Rows from block 2 of a small sound classifier, named by matrix and row number. Each number is 500 + 40 x the weight over its row's rms, rounded and kept within 0 to 999. All counts start at 0. Numbers have three digits each.
After each channel's rows are labels from the 100 clips, of 14976, where the channel reaches its highest value: "responds to" is what is common among them. Only what is clearly more common there than usual is listed. The data: synthesized solo parts of chorales (CocoChorales).
# c30: last pointwise conv (model.blocks.2.c3.0.weight, 192x192x1), inputs 0-63

c30.43:488485438601587511521565537575548502452567482454503478479612557527586489559593539516495456564491453617464526478520512449485515503479585493656500560512507565517510563470495481448525526514524474
responds to: trumpet; note E5; note F5; note D#5

c30.182:485468478533479516462523466541553478540564516533510513514503494532508482507495511478485523518514486532494513478454457515528521525462573483520524505424504537459455530519514522463479496575474539
responds to: bassoon; note A#3; note C4; note A3

c30.74:429430467511455489559512485427492445541512509547497425580448431542548450501468417484468566515458414464422422418440423541463515560460555507425466512470544491451524460484522510522494485512490513
responds to: viola; note G4; note G#4; note F#4

c30.62:603593562470469608492465482521472483535475548533500524486437439523522477479431427555601515539563553415601493564535478547461544488599459468439491482501437537523492547476537486502442469461409450
responds to: saxophone; note E4; note F#4; note F4

c30.51:542454442515501543410505540387447475497427463465538486417493487474514507469484505484384499405539414473474508528502466569433491485442481485447500556453473482458468485460505556451478520450491439
responds to: oboe; note G#5; saxophone

c30.20:475426447596501598452530585533544442466539519487529501426512517444542440536643536439438467525559471557427486495518460523503491450422581524621512430458464505449487524497571523492486547520479468
responds to: clarinet; note C#5; note C5; note D#5

c30.61:497525533425565484598424469586517483519446456441459459503561583501442509503564506423512442552425496403538477551456545498693469462486472474440459505538479437483481413518488503539506449530476584
responds to: trombone; clarinet; note D#4; note C#4

c30.54:506418440457490472391484501524540491573455480517528534478496535514531498523489526405461485422488460518462559555517457487507484412402472535553559533544517437563412462480534499470575552511521514
responds to: double bass; note A3; note G#3

c30.84:663566558483469578500555503584429468606558444468468624380519483443486502418480514469502462551671554548558579634510491437547459539520563455532481508489516521514511515533480527469494510561484533
responds to: tuba; note B2; note C3

c30.153:524522514467435516457508479617513548515460494526497514476484533460465520531494493550513486529541549463582503525507503521457463517547493479485478482496457569530479553519452488473475439507470443
responds to: bassoon; note A#3; note D3

c30.102:424456465545594481504523533473575514407481453393617443575551559422528488499577549515492469474438437556480491431499553576538438478486436524516464531499507467514439496552551528490492512499538556
responds to: oboe; violin; note G#4

c30.183:504542486430520535472461448542507488519518507537448581439494547567490509507433567503483513435493478486481528550465513441476506489539516466437525544492503495486512486447475462500453493539519445
responds to: cello; flute

c30.10:518569557514531447505515470491505512467518502433480513464492481549434511501488559550579523522513564492589418424483548460436470509578505423526519530469487537545544538532466507500473437498499454
responds to: horn

c30.110:513504505515642515549600468559507582477478499478478470517601649438535587500519623580509427475492502599495564496476639472642488504575498512506513507539486507558506515524525436501480526495476513
responds to: trombone; note F4; note F#4; note D#4

c30.141:506457430545597457551535453449526508541507500506536533473519573521581532508456612461463545490469460564461508496460511591549474541473501432422523554472457509466467500455538517483442496539459470
responds to: note F4; trombone; oboe; note F#4

c30.155:527530569460571459600497415451552510457480466468450526521553563566493526527506574538557418567449540547541449484459611433566438457536455451481479491548482491486481485527442483498538522516521574
responds to: trombone; note D4; note E4; horn

c30.124:512551476492576525496476492451491488609485488520540639444493537521429535517543605495488543459493463500530521443499538482436482592495553430520567561480495475469510460466472523439421508517494453
responds to: cello; trumpet; note C#4

c30.52:522553567442429521509417578580465442562512502518552517473509485464477458456484433401540587550566582433577503590530450561503548573522535554462474492528499466540494492519424524476558502496472518
responds to: tuba; note A#2

c30.101:473446413624594485526604477526566550528591471466515566469544520554617566515503587504468489506499452666482486436491503485483516533492592445608526510487499542521513573554557529446479505559497443
responds to: trumpet; note E5; note D5; note D#5

c30.68:531465475519544535461554427519545578520462524517463465467569537513571585491490560557458456472514494543521553540471537495545485434525448443444547450491498475558467500510546491453496444450443471
responds to: trombone; note D#4; bassoon

c30.157:502516490489474523484497474518498520492497523538524492515471481502533491507472484537508521513513506492517493530505505567470515509520498491468505514430507514456431503518481505473488498482482444
responds to: saxophone; note F4; note D4; viola

c30.64:526533465475490551401497482441445481544485496536495561486459456540531479512524457524482482472498454491454514498502505551379501433541504474515536490446467527471510531477490589499441446450487395
responds to: flute; note F#5

c30.161:553502483586495472487516479425575411513567487558522573508436469530587456505502541477500487528523446541410516501477501507457518493476537467562562493468435520434511491452495537568486509480470478
responds to: trumpet; note D#5; note E5; note D5

c30.45:517627614466489545503436481516486526508539555503428517499516462567437502506474494494599466641532611536657427472490609463482477453644518488484528500529506549498524485530461439527506486503483515
responds to: horn; note F#4

c30.172:604516478503522574510611455467551572507416536548494502515525534493591603535498524613484471494527487537540559560524571511515524485536414505467521507468481531471469538437565456482481476478488474
responds to: saxophone; trombone; note F#4; note G4

c30.177:600539505494491583426514463554529497514481481450469550481533541475504510517531510487454454470576507527595498538491499442500460438539460443489474489483504503534476505520567556589529501539505485
responds to: saxophone; trumpet

c30.120:524521532532493568556531535450510433459520493561546477501458442472598464486533466523490548485591525539490501514550465540479594536539565591608493472458487543399550507447457505481504527497552507
responds to: trumpet; note F5; note E5; note D#5

c30.41:516541541418472514507441467506498534517428520554459504564473465537459500512459488526546491480483523447536485523483531473487524456541441522425517476444528456456464458511474481479516465479487511
responds to: horn; note A#4; note A4; note B4

c30.126:453478505493519475526468466508560463462418555484492492597517538554528475569478475437466504431464452435454437525457486574597512439453437557412526497525502462525427460551508492566539539507532559
responds to: violin; viola; note E5

c30.50:541391443535437472571595508460480559504533524544507420501455458467584550485437472599481550585508416566497524457557467460503587546438500559492495507463492535470513557448526478497487479502505519
responds to: trumpet; note E5; note D#5; note F5

c30.13:496553524469515384548455466601499590497537528497476506602488486513457595549468482511563527557437620481626455507440548469421507512558470489507530506556503503575516518633471460490538502495509539
responds to: horn; bassoon; note A#4

c30.146:478492596454509471547462425497528464457458511466455493626516477541503502500526466452547400527461528452455469513463517472593459470442454510438494463523486470491454452527474519536567503526502623
responds to: clarinet; note D#4; note C#4; note F4

c30.78:437432471559458445540511649492408503484568498494593395469450495471453474445539453456471570514508449422458362455507486549490477565489582524483442526463528480466518480474502550482466453438490465
responds to: clarinet; note C#5; note C5

c30.49:478470490539525443550493568347437449470539508485555481498430425495540452492494518464458564491488445511416511477531519494494546536480575536509514518447522484420567470387474534514491550436533470
responds to: trumpet; note C5

c30.31:528659660492504571522470475477504464481484518484477473556482453524470462476526487509640436575576612498593425446490551518476435432652469432516457520478498501446516510522493529483512466509478497
responds to: horn; note F#4; note E4; note F4

c30.189:544492502493512520495505494513431520531532468512488523466512499490469507459543462503516496502568513492485477508488509450500496504486546474500482483433534473469468476527467523434498485490509490
responds to: clarinet; note E5; note F5; note D#5

c30.165:495506546471474506515485493538494576457507459474498440549527484446487550465529436583607443563475561466564489455515539454483473498523468479517429451512494538527495532557505503548483511553484616
responds to: bassoon; note A#3; note G#3; note A3

c30.65:500514502517503538538549487423438407467574525554486454466413442513598490463488491475435558503614501526472479510483454549442613551533588530540472479443485554398531490413459465526479565469511412
responds to: trumpet; note F5; note E5; note G5

c30.171:455491446439484455512529478478508488572507535606452583466480478587510484555478505508485574502466466493471446446471490483473573513475561536506574449447526516475537511461407455516475501497459498
responds to: flute; note D5; note D#5; note C#5

c30.149:533531523569461515468544470504450499424608482505540415469496435435533473458481433544580552540549520498584434468519521510473509560586516453492438465482489588494536639508558434476485476491465470
responds to: horn; trumpet; note F4

c30.136:534504440568493543438523543541488440534576460475559540475463509473570444498538532446460528477550471557527549532503435560466557544454539463556568573488489517521480526498545523464478501524512465
responds to: oboe; note G#4; note A#4; note A4

c30.90:553496544471493514497515455507494548510474508486449515533512511513497516486444512533540484485489520523532508507515554484492468499521449477479517499564428521559535514499497454501478469508418530
responds to: violin; note F#5; note E5; note G#5

c30.83:562493493482492533486525486519486517489506491491503497492455504477553559486495532532452496485542481507499533556515482472490505487462516485492491493473487491476534490480515467409456454508530494
responds to: saxophone; note A#4; note A4; note G#4

c30.40:585557526504537595516523487473545512452482466425472484550522541405535555500544514546525402529534533508528583613482528560536514436526455545514479525455443521442438527455529449508469512451469510
responds to: saxophone

c30.113:409418439530481415524496553490522495508561573600536510496483429534493447532531527545509539505469443537440535380482483495433521558449555458535536503468527492454536488446514542467478518567491480
responds to: bassoon; note A#3; note A3; note G3

c30.162:511493523466510501451436544554495586431412516484549411576541511485484558491535462491489441447457540419551478599518519527458518424510443576449451459557513433545460472564473483520566522450518537
responds to: bassoon; note D3; note A3

c30.151:441510510508522471493496442438490472448479496457515490637513514513447478534551531455500534502440498474467446414460527550468502475507462519451518534536481489515484493523486547588518483483488526
responds to: trumpet; note D#5; note E5; saxophone

c30.17:541600543448521563489449502521505560511429476431525513480531537481448493490568535479535449495564599439600462528505560492510395472591418481479483544537532457542474417503541485505516504515531506
responds to: tuba; violin

c30.178:516548560456544489478505430542582487460499497452411519481577552546511508525531505534560382550449527527485526526462524342495444371509495487480470475514501535495498509506474478511495490536498543
responds to: horn; note F#4

c30.71:534504427470572522433533488491588448585456555546507624487484521613510511589518583470473520453502463579512604462471487489521518463426495524563675542528524493436482457476483577473524485535516491
responds to: viola; double bass

c30.19:474459546495403482588525506492407525515506456546496389529416426399500474413395433504574560610521537473535437450551519525552548563526544575456426421510504542486500536522500438505517529492496581
responds to: horn; note A#4; note C5

c30.27:510431451564496502499557489460523507473494488482544470514462466489581544528480482522473507491482423528451564508463494577477516472466506473527503505441477511493464521444542520479461524465494425
responds to: trumpet; note E5; note D5; note F#5

c30.112:549507502489475553454471471475525468471481519514471473550489462537516457529542460470480489451532472475475481546493440558475525475461524462492526514477498520459482482460448511500489448392483436
responds to: viola; note D4; note C#4; note E4

c30.77:447387413506496420522505477484532488545542516577372558555526498564536520506427530494509512508408369540394550490473486437548542489440578503487570470477478545534528532488509437458474545505454491
responds to: trumpet; note E5; note D5; note D#5

c30.116:563499473546592565509620492541557584472440491433470475565658586461511560494540549521481412500506492536519510488421622517629469465530468471502504522508501502573521540542578487472466508528490521
responds to: trombone; note F4; note D#4; note D4

c30.115:500519488423512522429420466576536507537502500458547535435570550490442512504487510436465459471535524431571487540488480513506427560521488383427478557534471440574490478559503524482481462494507468
responds to: oboe; note A4; note C#5; note B4

c30.81:524474460509503517528525528479475511528497467477492479454500509477469489465518453520497482536508490475510522496546516499564500501494521509523467463524515467535545487493521546554503533507520542
responds to: trumpet; saxophone; note E5; note D#5

c30.169:506552589448523475576464493555458543483511454442438494440539529456411497412474485492576477556495551471589441527477581416616458497530513534454427491549464482552497485552458414519516476477485586
responds to: horn; note A#4; note C5

c30.174:520503517447553463415463465553551556545441543459517548499553566565437577573505522500539445447451533448594496478482575516439419427527435499451543541528471456529463485594493522528559475489501470
responds to: bassoon; note D3; note E3; note D#3

c30.79:476523548455507444542453460439532469567469549544486512516477446550491469487496436501559553545470507468418484457474513498503539504505509477463566558476504514443511499430504529498473437514464557
responds to: viola; note G4; note G#4; note F#4

c30.57:432450442528630502494540490480561497458484545464529501517603631516547554547598617485427461477431416518403480474476523533610500477465494517497521516469474465492483487482550476475481523493493522
responds to: trombone; note D4; note E4; note F4

c30.96:581505468455416563409503481550437546603459517473513547454447495506500569483431509501454509440534500494533607567518448473360505506533457508440551477494552499521493481538478566523566473454495388
responds to: saxophone; note E4; note D#4; note F4

c30.97:466429419558467530483549538475486506517575558526500477424457462525498492514513505511453535515516431509488503443521507497471486536470630482524539550452500524479541529436488462438419460492471406
responds to: flute; note C#5; note D#5; note F5

c30.129:565465466547496603420494531454524463497445545516596497502488480492472505523563484489441501418550443489532486506499468551465478501443491459481531596484507449501467483470563501512498483589495507
responds to: bassoon; note D3

c30.143:522515518620483530449515588461441505504524480439555451560484443462515472481573422520510442486574523523560491490570463462471509437534509465569459459516510526515524542543595512513497551482519518
responds to: note C5; clarinet; violin; note C#5

c30.163:503448420586489532443537562470522460570511511509555562520500501471498529555586528460383453394569401558408572513535430564524537452431529498577591533457518453490493490440604515481489543515514493
responds to: double bass; note A3; note G3

c30.135:470471468570653398494539481518512544509453464453550495438572606478535542477502590499475509473487457562495465492496573547607461502504494431462476537516480496542509537537576567492458501501487499
responds to: trombone; note F4; note F#4; note E4

c30.159:508535481564489555540544519539498497559590487472518505463473501448415501469535521529524450607575509551548534446516532407551426545525617436550495471478560538531549566508545506492445486493477460
responds to: trumpet; note C#5; note D#5; note E5

c30.181:513535513566594489540542477515506515473549506477496527518530581534517523551476583537505516499457524572517444460420565515505491499540542427469501563459401544490483540478523500500412419505390501
responds to: trombone; note F4; note E4; note F#4

c30.21:457524514486560502514504463528576531456510529489484483496551523593490523526456526483522496546435526478515460493459557505528525479532512468477495520520488509547463510538542457526532513456510535
responds to: bassoon; viola; note G4

c30.29:495489469489477501513537537493483564567540565597528500441460489534528538451447515568516607517504482507528537507545546530475579619529565540473483502474519535512518561480481424428446484464485427
responds to: saxophone; note G#4; note A#4; note A4

c30.168:491500464481472463468477508544528494458512501506495473477517479520518486506483484533502513502473509496496501502530470452486534519488507502526484526525478494463478498503484524580490501541475486
responds to: bassoon; note A#3; note A3

c30.35:570516484468528604508509481548481538508473458438461526471598661447461580472518572514466395483553553485602554600503560456629451461545496420490457467525464441542512483562567473527496480543506541
responds to: bassoon; note D3; note E3

c30.125:383440452485444414560507500514473433547595533522441505462479487474430450514480462467509525551441456489436473411478455480541536578423598527498474468462504519465521529478484470453450513594515545
responds to: bassoon; note A#3; note A3; note C4

c30.122:522451449501502505458516475558522526507539455436532546453536552468467560521571509415469498490529483538519546518456447489530396556429522475548521458503502454611471498506551499476536566576537546
responds to: double bass; note A3; note G#3

c30.87:487496496475512485535507486421549434466487512551450521492515459584567421530506528511539525518472443573393521478525466463507570473435496557561511456491469498409472485461453490503490471513468518
responds to: trumpet; note F5; cello; note G5

c30.148:482530421539541507479513517566505485576549479527525582397502550549473449510535585457499521522560509531596473468487492505515531576520595458518528598462467509490532496457534509464454463531471389
responds to: cello; note G#3; note A#3; note E3

c30.3:477532512470517429501452511483461455531534492477486591464507524537438493516516528454525495493445486518456483446498523476500445519520532451536570544495512489475493461515461622591511493533513495
responds to: trumpet; note D#5; note E5; note F5

c30.131:523507505532505532494524442511496526483493514528546518471525506486534536478505523507523547503512484537508487507470537550505507513529469460480488526426458505490416524511534461445477463478479455
responds to: trombone; note F4; note E4; note D#4

c30.156:456437456560516399589553475494504478443602483525494436570489500476586420482454514484505540605446443624469519428508452477606581562427590505548440475491485574474462574462503433452464550497466579
responds to: trumpet; note E5; note D5; note F5

c30.91:505475450486439520492513494534526489508521573576488521527469479516562526526466445531494524506509451480488555521536456515507584517450509552487530474532509500465514483494482507566520499549506501
responds to: bassoon; note A#3; note A3

c30.118:585507455509489618447621474438515542568525469530458544486502495458574577509514535605477487456560472606507627555502532450438509493497487502531512514447478532468487528470558453474439531521510508
responds to: saxophone; note A#4; note A4

c30.47:533462487518501497496510508519531442514500495517531553464495503513511483519468515452431560498558486523512497496501447562488481552454502477514523496497534472488517484496491514438495480481514465
responds to: oboe; note G#4; note C#5; note C5

c30.179:530497459428513456455482469545525484564480493526537594407528549536437529506529546471495554510448436533564536449519486508471469550448470447473551541511460520545509565500457465426460454480470447
responds to: bassoon; note E3; note D3

c30.104:508569535602601478553622448490458541437415436417516500515566557447501542447578615575564440482454521628458512474447638519540448450570456497596484492478499557526475541522497512468511516498501529
responds to: trombone; note F4; note D#4; note F#4

c30.100:441528501448514486454426480516603541545477642573437568555542457641498478612477460484559519466497495459480527453452519519432599475530540537468607521479518491497554465537438503502514502463494474
responds to: viola; note G4; note G#4; note F#4

c30.1:520505478501417520499502494474475437537493479502511519487438481481471478497498501412441567519511488496467579525475447520504510542464467557475529469458521466445426464457466512502466549516487478
responds to: double bass; note A3; note G3

c30.85:465492470474547449508461440498606451440503594506515514499528473601435422617544505448505520495463476468454430459459482518462520494461469486477521571457450462457453454478490526488436453557472484
responds to: bassoon; note A#3; note C4; note A3

c30.167:572498472575633460537559440540528509439492380383482426437597625440530568459574569465455450478492501519515519531443513490617420487518442430517455536492456491523478539488537491509457496516491518
responds to: trombone; note F4; note F#4; note D#4

c30.44:562534526472449536556576475519436554559561405483477510463494535447477580453512551581546475594521547533573556497487554431569452537535551450519469449470503571508531566491515463476440507519498526
responds to: horn; note C5; note C#5; note A#4

c30.9:472534516508524476511494495433515396493533505460514526539445497512434387561494577451527510511528498502502469444473497501455446525457519469519521573473502444443496436501440617526464440506501487
responds to: saxophone; note F4; note F#4; note E4

c30.59:522486492467478511520504460522511490486516507495469510522490527511487523486510504486479512511504485494508488511482451481506529520467495491460496504505456499530469511528461533619539523500491549
responds to: trumpet; note D#5; saxophone; note E5